Rows from block 3 of the image encoder of a small image captioner, named by matrix and row number. Rows with one number within an expert belong to one neuron, the router's apart. Each number is 50 + 15 x the weight over its row's rms, rounded and kept within 0 to 99. All counts start at 0.
Before each expert's rows are labels from the 100 images, of 14848, where the router gives the expert most weight on average: "responds to" is what is common among them. Only what is clearly more common there than usual is listed. The data: photos with spoken descriptions (Open Images, Localized Narratives). In brackets: how many of the 100.
# router: router (encoder.blocks.3.mlp.router.weight, 16x256), inputs 0-63
# up: expert up (encoder.blocks.3.mlp.up, 16x512x256), inputs 0-63
# down: expert down (encoder.blocks.3.mlp.down, 16x256x512, transposed), outputs 0-63

# expert 5
responds to: text has "buildings" (39); text has "road" (31); text has "building" (28)
router.5:67 42 39 40 85 70 45 54 64 32 47 14 62 41 57 33 38 19 70 28 51 36 73 63 54 31 54 40 81 78 40 56 66 49 51 52 49 63 55 45 25 46 39 87 63 52 44 34 59 21 52 74 37 55 48 39 45 36 53 52 70 48 71 66
up.0:35 38 56 72 41 36 20 63 44 74 62 10 67 43 62 64 46 68 47 66 67 68 62 59 59 51 68 46 60 49 46 51 33 50 37 71 15 43 75 31 82 16 44 60 50 42 55 42 45 48 57 41 70 38 27 61 60 64 52 47 58 45 10 68
down.0:51 59 64 46 49 84 45 55 71 44 54 35 68 77 56 60 36 44 62 73 52 51 24 57 35 59 16 68 55 59 56 60 54 47 57 48 44 12 58 68 23 59 41 63 64 41 30 54 36 42 25 72 57 82 58 44 39 50 51 61 55 37 39 70
up.1:68 64 41 61 99 41 38 54 58 46 32 25 66 38 50 47 71 26 66 17 40 40 57 43 60 41 50 59 57 65 46 63 56 66 55 36 24 65 49 61 10 66 51 62 67 80 49 47 54 46 55 62 50 62 62 46 35 51 64 34 81 35 54 65
down.1:48 49 72 56 68 57 29 37 42 39 52 42 55 44 38 37 52 50 47 38 53 25 62 35 61 53 55 68 43 26 60 45 58 76 35 32 44 58 40 45 39 34 35 37 50 66 66 49 30 45 66 21 36 40 37 43 55 23 55 22 67 53 71 33
up.2:66 71 26 59 99 51 36 50 61 43 55 26 56 32 46 39 60 22 79 27 51 49 65 54 46 39 53 50 55 67 40 64 58 58 53 50 38 70 44 57 39 66 53 57 77 80 23 53 59 45 61 76 60 47 65 57 50 41 45 40 92 45 44 51
down.2:48 55 58 62 69 51 41 32 42 38 43 46 53 48 40 46 70 56 53 25 46 32 54 25 49 56 54 65 45 33 58 45 62 72 34 31 46 65 43 52 53 39 24 35 67 73 65 45 45 50 52 19 39 41 43 30 47 27 62 16 61 55 69 46
up.3:36 52 19 35 81 60 38 76 61 66 56 50 74 51 64 44 46 42 53 34 54 71 58 48 26 45 33 63 18 65 16 58 36 48 63 63 42 64 42 31 69 32 52 37 45 51 37 34 54 40 45 67 19 46 52 27 26 74 50 38 24 70 41 56
down.3:31 47 75 27 39 45 67 46 45 52 41 45 35 54 59 79 67 44 43 40 44 16 59 64 60 27 37 53 42 53 59 09 83 44 20 75 45 68 48 38 61 74 26 71 52 52 77 52 16 34 66 55 33 34 61 43 54 37 49 41 42 55 66 48
up.4:69 44 45 44 37 53 56 59 64 50 68 27 41 59 57 21 36 54 56 66 66 78 54 76 39 34 72 20 33 34 36 82 53 32 74 64 70 47 51 34 75 25 53 60 52 27 45 46 52 57 63 49 48 53 55 60 35 43 24 50 50 76 48 27
down.4:52 61 38 42 36 34 69 47 61 50 45 65 45 59 58 45 57 48 48 61 50 55 64 23 35 74 64 48 36 30 38 34 15 44 55 54 57 24 51 50 54 95 52 50 63 54 54 61 71 40 20 77 68 38 55 43 46 67 71 69 22 63 50 87
up.5:66 45 43 48 47 48 35 49 63 57 14 38 65 55 74 23 68 45 56 56 37 78 45 73 90 56 61 40 53 35 27 30 22 27 76 31 49 82 81 50 56 39 66 68 23 60 71 47 40 52 12 51 31 46 36 40 42 85 46 61 45 59 42 34
down.5:54 52 84 38 49 48 34 25 46 55 60 58 44 47 66 43 52 43 55 68 72 55 33 48 55 72 29 52 38 61 42 35 56 36 37 79 57 48 52 26 60 52 57 32 38 57 67 58 43 70 23 37 35 66 53 36 69 57 26 42 11 67 50 70
up.6:44 73 42 24 73 88 38 33 55 48 43 33 46 40 60 19 70 28 51 61 28 40 59 34 44 27 35 50 82 63 47 58 44 34 78 63 54 66 64 65 49 80 69 51 56 68 05 59 59 46 26 84 67 40 54 46 43 63 21 53 67 40 69 54
down.6:47 52 68 50 50 57 43 25 54 42 44 48 52 57 31 42 60 63 50 32 56 30 31 26 48 56 70 71 46 42 55 46 79 76 28 27 41 82 44 38 95 38 21 61 71 79 66 46 54 53 53 37 41 29 35 50 63 25 58 48 52 43 56 50
up.7:42 65 44 36 36 56 62 53 35 40 55 68 65 43 75 61 33 29 53 69 40 49 67 72 48 51 19 31 64 49 38 56 26 57 69 66 56 59 50 53 38 23 77 57 62 20 75 41 57 23 30 75 62 51 74 46 56 66 36 53 24 40 57 65
down.7:62 47 77 29 58 37 32 33 64 68 12 60 55 51 53 79 49 58 73 47 89 40 52 52 36 55 06 41 68 51 57 35 41 62 22 46 29 57 48 42 85 57 41 67 73 37 66 45 45 72 50 49 59 59 28 49 43 41 28 41 50 58 25 55
up.8:56 47 70 64 71 23 36 54 50 24 56 49 89 42 38 86 59 24 42 22 37 39 47 51 76 56 52 57 52 54 61 59 51 50 52 30 33 41 18 68 37 67 28 46 55 46 56 49 71 63 55 50 56 39 64 26 40 42 59 39 56 16 62 66
down.8:53 44 65 51 70 36 24 65 29 52 65 65 54 34 35 59 45 25 60 51 37 65 60 43 56 55 45 27 51 27 67 54 38 63 46 66 64 28 44 30 21 44 48 15 36 41 71 57 43 69 86 25 53 54 29 53 55 43 45 32 75 55 77 42
up.9:62 53 38 40 66 77 42 55 74 48 53 23 39 25 54 46 21 39 46 84 55 46 50 37 34 52 54 31 80 63 31 35 50 46 65 57 56 73 62 50 65 55 46 67 66 47 21 69 56 47 39 60 51 44 26 39 68 32 39 56 38 49 43 54
down.9:51 39 68 67 43 42 45 24 50 53 29 53 47 74 71 42 64 63 61 42 69 20 57 12 32 78 37 54 64 56 61 34 68 50 39 43 60 78 62 51 80 61 12 51 56 69 60 62 59 44 18 46 63 42 50 32 50 44 61 24 29 52 60 64
up.10:59 48 38 38 17 69 61 58 49 56 49 27 31 45 60 44 40 64 49 81 41 45 64 33 57 23 51 42 48 59 51 32 30 21 55 72 73 52 58 45 58 35 66 18 37 30 79 53 43 49 56 59 40 46 35 52 55 48 38 54 39 46 34 49
down.10:63 45 21 64 58 55 56 55 59 75 53 51 26 72 48 31 51 65 48 86 67 64 53 53 36 61 55 40 65 68 50 44 42 38 66 54 57 35 71 53 55 52 50 71 56 53 38 51 51 57 08 81 49 56 47 73 31 73 41 55 28 38 35 79
up.11:32 59 54 60 30 50 35 38 38 59 65 75 59 61 30 16 36 68 43 46 59 16 56 66 40 65 50 77 29 41 67 53 33 59 36 82 53 44 48 66 78 47 68 53 55 17 65 38 40 54 39 37 65 59 59 74 28 58 52 38 39 42 59 84
down.11:46 70 46 53 27 57 40 55 82 46 57 13 46 64 40 62 27 35 69 45 71 64 60 48 38 63 54 52 81 55 28 65 42 32 49 61 38 34 44 52 48 54 46 62 38 50 31 11 41 39 49 81 58 18 60 68 28 78 27 38 55 73 29 82

# expert 6
responds to: text has "grass" (50); text has "plants" (26); text has "ground" (25)
router.6:49 46 32 80 42 35 70 45 43 53 49 58 43 42 19 75 42 52 40 49 46 57 48 45 52 61 59 49 29 31 72 22 39 63 50 39 33 69 24 45 69 59 39 35 70 49 55 36 73 43 41 37 36 36 66 56 44 73 51 21 22 80 54 59
up.0:44 38 34 49 57 63 79 32 44 16 43 34 52 62 47 49 20 65 66 52 42 57 66 68 48 55 66 53 61 29 72 51 79 51 49 47 54 36 07 37 63 50 49 50 62 18 44 55 47 58 62 48 41 59 55 19 62 56 20 44 50 64 52 58
down.0:60 47 37 42 60 41 37 82 49 48 37 48 65 56 60 38 60 59 41 55 56 43 29 42 51 49 39 42 37 58 32 46 52 43 50 42 50 40 85 54 35 56 64 63 40 58 54 48 22 74 53 63 54 59 37 51 36 38 39 53 71 28 40 22
up.1:70 44 32 43 84 66 58 68 56 58 73 27 37 58 56 39 72 30 33 35 50 53 34 60 33 33 66 29 59 51 42 67 38 27 60 46 59 57 45 41 64 73 50 47 72 48 60 47 40 28 69 39 48 68 60 66 54 52 28 25 54 82 49 23
down.1:61 29 52 17 32 70 54 60 42 49 43 56 52 67 40 31 22 75 38 56 66 41 61 37 39 44 25 23 71 90 43 40 47 40 57 54 80 29 63 44 27 45 38 36 64 14 50 41 63 42 31 64 29 55 38 41 64 65 33 75 40 45 68 60
up.2:40 53 73 51 33 56 46 27 76 42 56 74 35 47 52 80 47 78 68 40 48 48 53 59 72 58 31 66 42 49 66 25 57 44 56 63 34 65 60 61 35 38 59 32 26 48 51 53 40 47 11 65 62 29 44 36 44 58 69 65 06 47 27 47
down.2:60 70 55 56 83 34 22 59 39 57 52 55 62 26 74 64 67 36 66 41 17 57 51 39 65 46 36 75 27 38 39 57 27 51 40 60 42 50 52 85 12 70 59 30 56 64 45 66 42 71 57 82 25 64 62 48 27 57 57 09 56 23 52 33
up.3:64 48 26 54 80 31 62 52 63 53 62 37 46 59 38 35 58 43 37 56 35 59 29 49 59 35 63 11 45 57 53 52 35 48 72 36 57 48 32 28 76 69 62 44 67 60 37 33 69 61 66 38 44 58 65 55 47 40 47 38 67 60 60 42
down.3:34 23 43 42 15 55 58 37 69 26 28 63 47 66 47 38 20 71 45 38 70 49 64 49 40 50 32 34 57 72 43 38 61 29 41 58 41 71 70 34 66 52 35 47 41 46 42 30 79 65 21 63 64 39 36 22 69 68 64 91 29 54 44 75
up.4:62 32 52 45 30 73 79 64 65 30 80 69 68 55 56 63 43 71 39 54 21 57 27 63 62 38 55 48 38 32 44 40 38 26 46 67 39 53 45 60 38 72 76 56 51 31 50 27 50 55 59 53 36 62 59 28 69 50 63 55 35 84 45 31
down.4:52 53 38 51 67 39 92 70 52 38 74 39 66 73 48 70 38 61 43 48 38 62 52 53 53 43 44 46 43 58 54 54 40 45 55 44 26 67 57 42 53 58 68 29 62 68 49 34 60 24 80 10 32 78 46 52 51 51 63 34 35 55 57 48
up.5:57 38 33 27 36 86 77 39 64 30 50 64 58 46 59 45 58 66 55 62 35 40 33 52 59 65 60 64 25 46 41 51 69 49 47 39 26 29 39 51 33 61 51 66 51 47 49 44 37 66 34 55 36 46 62 15 47 66 44 63 55 77 42 50
down.5:50 53 32 43 82 36 51 61 46 52 28 40 50 75 62 71 65 80 40 49 30 49 47 47 52 53 49 54 24 48 58 37 49 53 38 45 10 52 70 59 33 39 49 44 35 70 67 40 27 60 67 38 33 63 44 39 33 61 73 54 44 45 47 07
up.6:61 37 67 39 20 74 47 38 42 82 56 39 28 62 58 82 58 47 33 55 60 54 23 51 50 67 35 52 48 45 19 30 68 46 27 75 35 47 65 60 38 57 60 38 59 53 65 76 38 24 22 38 24 56 33 37 32 53 39 58 42 43 49 49
down.6:51 33 62 37 59 56 35 34 49 68 44 43 55 40 67 58 64 54 67 55 36 72 48 68 56 52 56 75 51 44 69 70 21 56 47 39 58 46 40 62 16 44 56 47 45 68 64 44 40 44 83 38 31 32 50 86 37 37 59 44 60 38 50 10
up.7:33 57 23 75 75 53 25 35 53 57 58 45 72 58 53 19 41 41 33 28 51 52 49 86 50 54 43 52 56 61 55 30 57 41 52 50 63 61 50 41 79 49 56 23 47 46 26 66 39 62 45 40 50 54 26 45 67 50 43 51 75 53 61 56
down.7:58 48 65 29 35 58 36 53 63 49 42 42 60 54 34 27 35 51 39 55 83 36 69 23 56 41 30 45 57 50 46 51 53 66 57 48 55 41 60 47 33 33 49 55 27 40 42 48 48 52 37 75 31 26 46 49 49 46 49 67 56 67 46 71
up.8:58 40 45 46 37 38 36 33 54 29 44 14 67 34 50 87 32 29 46 48 43 44 26 41 45 67 58 56 73 55 54 45 66 44 35 50 47 41 70 62 41 13 36 38 65 63 53 67 63 34 63 54 48 43 54 41 69 46 74 11 11 39 41 51
down.8:49 54 31 60 37 74 48 38 49 41 54 43 48 51 59 10 54 64 60 51 54 65 56 74 33 35 71 23 73 40 69 86 40 58 58 48 73 55 46 37 50 17 55 59 49 36 46 40 72 12 99 28 56 88 50 44 44 38 42 46 62 47 51 56
up.9:31 39 45 64 56 40 49 17 46 24 39 31 56 67 61 65 14 46 70 46 46 31 57 71 47 68 53 48 62 62 77 28 74 48 27 59 48 46 08 46 58 36 40 57 62 27 54 48 48 50 44 53 40 54 50 32 66 66 34 43 40 70 46 64
down.9:61 50 42 25 57 42 31 75 49 63 33 47 65 41 57 11 62 51 40 47 62 51 40 40 45 39 30 45 37 42 23 64 48 44 51 40 51 57 77 48 25 44 67 69 49 56 54 47 42 69 65 64 52 45 33 44 36 38 27 67 79 33 38 38
up.10:39 30 46 71 43 42 50 17 46 27 41 31 64 64 62 58 22 51 66 41 47 32 61 75 50 72 52 57 62 52 80 23 76 56 28 54 58 43 03 49 64 41 41 58 63 13 60 40 50 57 44 48 40 60 52 23 66 61 40 35 35 68 47 62
down.10:54 48 46 27 62 46 38 84 58 56 52 48 68 49 46 14 57 57 34 50 69 50 37 37 47 37 39 47 43 43 20 69 44 37 49 44 54 54 77 41 33 54 77 60 38 59 46 39 38 61 56 59 51 56 30 50 36 30 20 57 77 37 40 43
up.11:43 95 47 51 63 48 33 45 39 70 76 47 41 37 61 65 43 32 46 42 57 62 48 53 61 45 44 40 40 72 41 59 57 66 67 54 53 60 52 49 56 58 48 53 52 70 71 56 36 46 61 39 56 28 26 68 27 55 78 56 75 68 54 39
down.11:42 56 72 63 46 15 32 22 28 52 60 60 38 52 49 85 46 60 56 58 43 46 47 54 50 65 51 44 28 62 76 32 46 56 31 58 58 39 34 67 62 60 13 62 65 45 57 66 47 73 43 49 50 22 37 57 52 77 75 68 45 45 57 62

# expert 12
responds to: text has "blue" (27)
router.12:36 61 25 60 89 21 33 60 66 55 84 53 52 56 37 32 65 36 40 46 65 41 40 45 68 46 66 46 13 53 35 47 41 31 46 50 44 59 58 29 71 62 64 43 53 65 51 34 66 49 55 42 47 69 40 63 65 59 26 32 67 61 75 76
up.15:75 68 12 54 74 46 49 42 53 29 30 25 48 47 77 44 36 81 41 48 44 49 90 44 55 45 71 44 74 39 51 46 57 49 74 26 44 41 36 48 71 57 73 37 65 45 64 40 29 46 63 61 51 55 60 35 64 28 60 76 81 59 65 51
down.15:71 42 69 26 53 91 19 39 51 73 58 22 43 35 65 49 50 35 59 30 70 56 43 44 49 66 41 54 82 50 62 49 33 62 54 63 68 63 51 42 64 33 37 53 27 62 49 72 52 22 42 40 35 47 41 59 32 48 34 37 65 36 36 46
up.16:46 53 84 68 22 13 47 62 59 42 50 74 38 53 57 54 66 40 37 38 24 37 50 50 49 59 45 67 38 49 59 39 44 53 09 52 35 50 66 47 45 68 46 33 50 49 73 46 54 61 75 67 63 61 42 42 67 53 44 32 55 79 53 53
down.16:57 61 69 47 31 23 71 58 46 43 72 56 45 89 43 57 56 74 40 67 55 26 33 62 46 67 72 61 39 57 50 42 49 45 39 48 50 45 53 46 99 73 47 54 51 39 47 45 37 43 57 44 78 75 42 38 61 37 42 18 36 49 45 49
up.17:52 40 81 39 76 41 35 40 62 61 55 16 38 81 68 52 45 33 33 51 40 34 48 42 58 65 33 54 51 51 72 42 53 43 34 50 39 68 46 58 59 33 38 49 44 57 64 42 60 38 70 37 28 25 26 67 54 47 48 00 41 39 57 49
down.17:42 45 38 63 22 33 71 56 59 52 51 61 17 97 63 37 61 55 53 71 49 52 35 53 38 37 74 30 68 50 53 49 46 49 71 46 50 56 50 41 82 58 61 36 56 45 49 31 51 48 70 60 81 68 47 47 46 41 53 35 65 53 67 56
up.18:35 53 52 62 78 40 75 45 64 49 43 31 74 39 45 94 66 52 57 49 49 70 46 39 65 55 71 58 52 56 30 35 52 44 57 75 27 49 34 64 45 48 49 40 68 52 38 63 73 31 12 40 52 38 27 48 46 50 39 57 34 45 59 44
down.18:53 30 48 43 15 41 54 48 43 30 22 59 36 45 58 72 51 43 56 57 48 39 51 70 48 37 56 39 29 32 80 35 83 24 26 54 49 47 60 45 45 68 42 45 64 32 49 40 43 37 41 56 59 24 47 31 55 49 40 66 34 57 69 62
up.19:42 40 20 56 58 25 44 52 59 32 48 45 61 43 38 16 27 51 80 64 63 53 68 72 49 38 90 20 33 42 37 78 49 58 67 43 59 41 53 53 32 51 75 50 39 59 30 23 43 60 53 49 38 69 72 49 61 52 69 77 80 55 83 28
down.19:44 44 50 60 41 71 17 44 57 58 58 49 46 32 75 74 31 62 56 36 72 67 35 61 54 64 49 67 60 66 63 53 34 35 50 44 60 58 28 41 57 34 36 52 20 56 56 74 32 21 37 29 51 36 52 63 52 37 44 64 51 43 36 43
up.20:51 39 21 56 59 52 59 48 28 43 31 28 52 63 53 35 51 40 59 66 63 66 63 55 63 41 77 42 42 34 46 68 53 51 61 53 40 29 42 83 35 41 79 78 59 44 35 42 69 47 63 45 46 61 71 53 63 61 55 57 69 48 29 29
down.20:33 45 50 58 47 50 50 36 60 47 48 49 55 52 41 81 37 45 51 47 69 67 35 49 41 75 32 70 60 88 46 42 53 47 42 60 51 45 59 41 45 42 30 57 37 58 62 65 23 32 36 53 54 37 60 68 63 51 23 54 36 36 33 27
up.21:42 58 70 76 07 30 67 60 50 31 47 87 48 64 50 48 70 35 68 36 35 44 46 53 35 32 48 60 49 62 61 40 41 56 11 51 28 45 44 50 38 64 50 40 36 51 62 47 64 64 72 45 56 66 63 33 64 49 38 44 51 65 53 60
down.21:46 58 83 53 30 12 69 40 39 48 58 74 43 79 53 82 50 72 48 50 58 38 36 54 52 64 58 61 44 64 66 30 65 49 31 50 56 35 48 59 87 72 26 60 63 40 61 53 29 56 45 30 74 64 43 26 64 42 45 13 32 36 48 36
up.22:67 51 60 71 64 50 64 25 82 51 66 45 71 84 55 64 81 38 25 59 35 75 53 28 48 46 36 63 84 56 78 29 43 39 21 66 48 57 24 59 46 41 55 27 77 53 58 45 65 42 48 29 41 40 56 61 46 52 37 28 33 42 65 46
down.22:56 62 54 54 31 39 61 51 44 61 50 88 31 87 39 44 58 72 59 64 51 50 52 58 51 46 69 39 51 48 59 46 57 43 46 38 71 44 50 48 70 75 41 53 49 46 27 39 58 77 61 63 77 73 71 43 24 51 55 62 46 42 80 50
up.23:39 55 41 54 48 41 60 46 38 50 27 49 61 61 55 27 51 36 56 46 78 30 55 32 63 41 58 69 59 29 64 56 33 28 42 58 56 42 40 63 49 68 66 53 58 39 40 55 52 50 33 56 45 81 64 41 63 57 39 73 35 46 49 64
down.23:50 52 58 73 34 42 74 41 43 45 17 58 48 51 52 73 49 59 47 53 38 33 40 46 35 60 47 64 53 54 66 29 77 62 39 49 41 33 60 60 11 80 26 27 68 58 60 59 17 59 46 50 82 54 62 36 41 44 43 37 38 39 42 30
up.24:44 51 38 68 53 60 42 65 33 48 47 62 43 27 40 36 35 61 86 41 57 68 67 59 45 44 47 51 21 57 26 79 63 81 65 33 29 46 58 53 42 56 63 55 53 25 38 40 69 45 64 59 43 42 54 47 51 55 53 60 80 88 48 55
down.24:36 40 68 34 61 58 20 50 62 40 62 37 69 30 44 62 33 35 52 48 56 41 45 40 60 71 14 76 44 62 44 45 48 27 47 81 55 50 55 51 36 39 50 45 55 44 71 77 46 36 29 60 38 34 33 51 76 44 40 37 37 52 37 63
up.25:36 47 90 79 09 24 67 54 58 25 69 76 41 71 60 62 73 46 41 48 35 51 48 43 45 50 47 70 42 68 70 55 36 42 27 68 52 39 55 33 56 61 46 40 44 37 69 51 45 72 75 58 40 61 58 23 70 64 40 36 42 84 50 60
down.25:45 50 61 43 30 24 76 39 36 45 68 64 51 66 40 67 54 54 44 65 53 25 24 65 51 67 68 57 43 45 49 50 45 55 46 44 53 42 48 42 99 54 39 63 44 36 51 40 45 53 58 24 55 75 50 48 74 46 48 22 39 51 46 40
up.26:40 56 76 63 08 11 57 58 68 37 64 87 47 65 69 68 73 44 36 37 29 40 32 47 52 50 38 53 41 72 64 43 47 39 11 55 44 64 64 28 58 52 36 29 42 46 66 38 61 56 72 55 59 66 48 31 68 44 33 42 56 75 61 52
down.26:62 60 74 45 29 19 73 44 34 49 74 66 43 84 42 69 56 76 47 63 58 27 35 67 54 66 69 61 48 48 64 41 50 56 31 45 49 41 42 46 99 60 39 58 51 34 53 50 31 48 61 27 65 74 46 35 51 51 39 22 34 42 46 52

# expert 0
responds to: text has "people" (50); text has "sitting" (49); text has "wall" (47); text has "table" (45)
router.0:52 27 39 44 44 67 25 42 50 53 37 64 54 28 62 73 34 59 63 49 47 46 58 46 63 45 35 51 38 48 34 57 57 26 54 50 65 23 71 91 19 50 54 38 36 44 57 53 44 50 49 89 62 70 12 57 40 58 75 71 48 37 80 82
up.0:54 36 78 23 57 46 53 68 68 50 23 48 75 19 44 61 41 50 59 45 54 26 55 57 40 56 49 45 51 33 37 29 42 31 38 62 33 46 35 51 34 64 40 54 51 47 65 45 62 42 39 43 70 47 49 59 68 47 50 61 54 28 62 31
down.0:64 37 36 53 43 46 63 10 46 43 32 58 75 69 21 44 40 62 43 39 44 48 50 59 44 73 29 38 44 57 61 76 37 73 53 49 46 73 65 76 41 67 48 67 52 46 37 47 68 43 75 25 47 39 38 53 60 58 27 46 65 37 46 80
up.1:68 64 19 68 52 50 55 63 23 89 34 56 42 23 58 55 37 42 64 59 41 67 46 56 26 25 36 29 36 45 37 58 46 36 79 18 55 34 75 66 19 51 72 38 41 52 39 51 66 66 55 58 33 71 61 78 26 66 50 64 70 42 55 58
down.1:53 67 34 35 51 18 58 63 63 48 29 53 42 37 53 00 52 51 49 71 68 70 62 36 44 38 60 41 35 60 22 65 60 41 62 44 56 37 66 40 72 41 55 44 32 35 36 50 40 39 56 80 81 25 43 50 59 46 70 72 74 71 25 43
up.2:62 65 14 51 46 61 62 43 45 73 66 64 50 41 72 64 15 49 61 33 38 41 43 91 37 62 60 38 43 50 52 74 54 76 40 32 84 21 44 39 27 48 56 60 47 50 35 56 47 35 59 49 37 51 62 65 56 56 59 54 61 79 73 62
down.2:63 40 34 39 50 50 82 42 49 54 24 47 31 46 39 11 53 54 67 60 67 50 49 44 43 33 92 23 82 60 44 79 60 71 64 46 36 64 58 38 76 50 60 49 42 41 44 61 69 49 51 28 52 37 64 61 50 32 64 72 99 50 40 53
up.3:43 69 25 42 59 47 69 58 54 82 31 43 23 43 53 23 73 55 53 56 52 55 65 65 62 53 39 48 41 30 50 69 72 47 54 34 49 33 70 66 17 62 57 39 53 55 46 44 65 63 42 64 33 61 93 48 44 65 33 73 75 47 67 48
down.3:55 65 30 56 70 16 57 67 36 58 31 57 28 28 47 00 46 50 44 63 68 55 66 30 38 36 37 42 55 61 46 58 55 57 68 51 68 24 75 49 54 53 68 17 37 41 34 78 42 45 52 56 85 51 41 59 55 37 79 73 85 53 25 31
up.4:56 67 17 65 55 42 56 67 44 68 41 62 33 30 53 45 43 62 59 72 54 86 54 46 38 38 53 25 31 37 39 73 36 49 71 45 60 31 67 59 27 49 77 35 44 46 23 53 59 65 51 67 40 75 58 67 25 67 62 71 84 54 73 53
down.4:54 64 33 30 43 02 61 58 63 52 17 59 42 41 52 00 47 57 48 69 59 69 61 47 39 35 64 38 32 61 32 69 55 63 65 41 61 27 70 38 62 39 60 35 24 25 43 45 46 42 64 57 90 36 57 45 35 52 71 77 72 59 23 46
up.5:51 52 16 62 51 64 50 66 46 60 35 51 42 40 49 49 50 33 52 66 48 81 67 50 44 24 50 32 43 41 47 62 68 49 48 36 54 31 53 49 13 45 73 54 45 42 04 59 50 75 60 69 60 74 42 76 37 54 52 77 79 60 66 55
down.5:59 52 37 27 56 22 66 64 50 40 36 50 57 52 64 00 46 58 55 70 62 71 59 63 42 36 69 40 31 50 42 62 57 66 69 38 60 24 56 46 70 43 58 51 33 37 41 25 43 43 80 45 82 48 44 41 34 46 79 73 81 70 27 42
up.6:38 64 75 41 37 71 77 67 50 46 44 40 65 37 58 68 44 32 30 31 48 49 55 60 45 40 52 71 23 46 57 42 59 68 00 63 29 71 43 67 58 60 47 62 77 50 68 58 62 66 62 52 37 25 57 33 51 27 62 44 51 34 53 53
down.6:30 48 49 56 80 65 48 31 39 63 53 54 26 58 63 25 47 70 40 18 80 49 41 60 65 40 36 51 57 35 49 75 60 35 20 50 58 55 56 33 64 18 48 53 58 56 77 35 55 75 66 32 44 60 42 45 49 29 18 36 42 34 62 50
up.7:54 55 62 41 53 60 47 52 56 60 51 62 31 49 48 35 60 66 38 65 20 46 53 27 52 28 33 52 52 28 46 45 43 72 75 49 56 53 51 60 28 16 47 34 10 47 28 58 45 45 38 33 42 60 44 40 30 35 64 50 71 56 39 21
down.7:73 58 35 72 61 35 28 49 63 32 35 33 27 34 67 45 56 74 66 74 73 67 35 41 40 38 15 28 52 49 45 27 48 33 51 72 34 83 34 39 49 77 72 34 63 46 44 61 66 49 55 51 54 21 61 52 67 56 54 50 36 50 37 55
up.8:71 59 09 60 39 49 43 65 39 77 37 43 14 34 57 51 58 60 59 54 44 73 76 60 34 27 49 35 47 47 49 82 55 33 67 27 46 35 54 60 52 55 81 31 27 53 27 58 59 68 52 60 31 68 56 44 19 44 60 69 79 50 85 40
down.8:56 58 34 43 49 14 62 52 64 50 20 49 37 21 41 01 37 65 44 66 54 70 65 46 40 37 63 39 27 67 31 56 45 61 45 51 56 39 62 37 60 49 60 35 25 41 36 40 46 32 74 62 92 37 48 42 50 37 67 74 77 62 38 40
up.9:67 62 05 65 56 68 34 46 34 66 45 43 34 35 54 40 59 45 66 61 50 77 43 64 40 25 53 17 37 49 41 82 39 51 70 33 59 23 58 48 27 55 66 40 48 63 36 54 63 62 67 71 62 77 62 81 18 57 50 64 83 52 54 46
down.9:67 42 39 38 47 12 73 65 58 60 32 50 36 36 46 00 43 43 41 69 55 79 73 41 46 32 77 37 28 65 30 63 51 54 53 46 60 38 65 35 66 39 53 31 28 32 45 37 52 34 63 59 77 25 54 46 32 48 67 73 65 74 26 46
up.10:47 32 36 49 54 46 52 21 67 46 51 62 62 48 37 49 29 47 31 64 62 66 63 35 37 41 58 59 55 64 50 66 44 50 47 75 56 34 69 29 64 50 62 44 14 22 77 27 49 40 51 52 27 45 47 43 35 57 74 61 35 43 46 36
down.10:54 58 52 24 70 65 51 41 59 61 57 53 45 48 78 70 81 66 42 43 37 43 29 39 54 51 25 65 87 41 61 56 56 53 30 33 32 31 60 62 40 73 55 64 89 35 60 60 69 38 59 38 16 47 72 66 37 73 73 56 42 39 68 68
up.11:57 43 79 74 35 50 35 47 69 54 58 52 10 73 53 61 65 43 40 73 53 56 60 52 43 68 52 43 64 27 44 68 42 44 52 46 56 39 43 20 63 51 66 43 52 54 38 61 23 58 42 16 50 49 53 59 38 38 40 44 69 43 47 42
down.11:45 47 47 59 58 35 40 43 74 45 42 45 45 41 45 38 46 49 52 31 28 52 89 35 67 61 54 51 59 51 54 31 38 43 47 63 44 54 63 46 33 46 58 58 13 52 36 32 53 67 58 60 70 47 18 66 71 76 47 44 54 69 47 22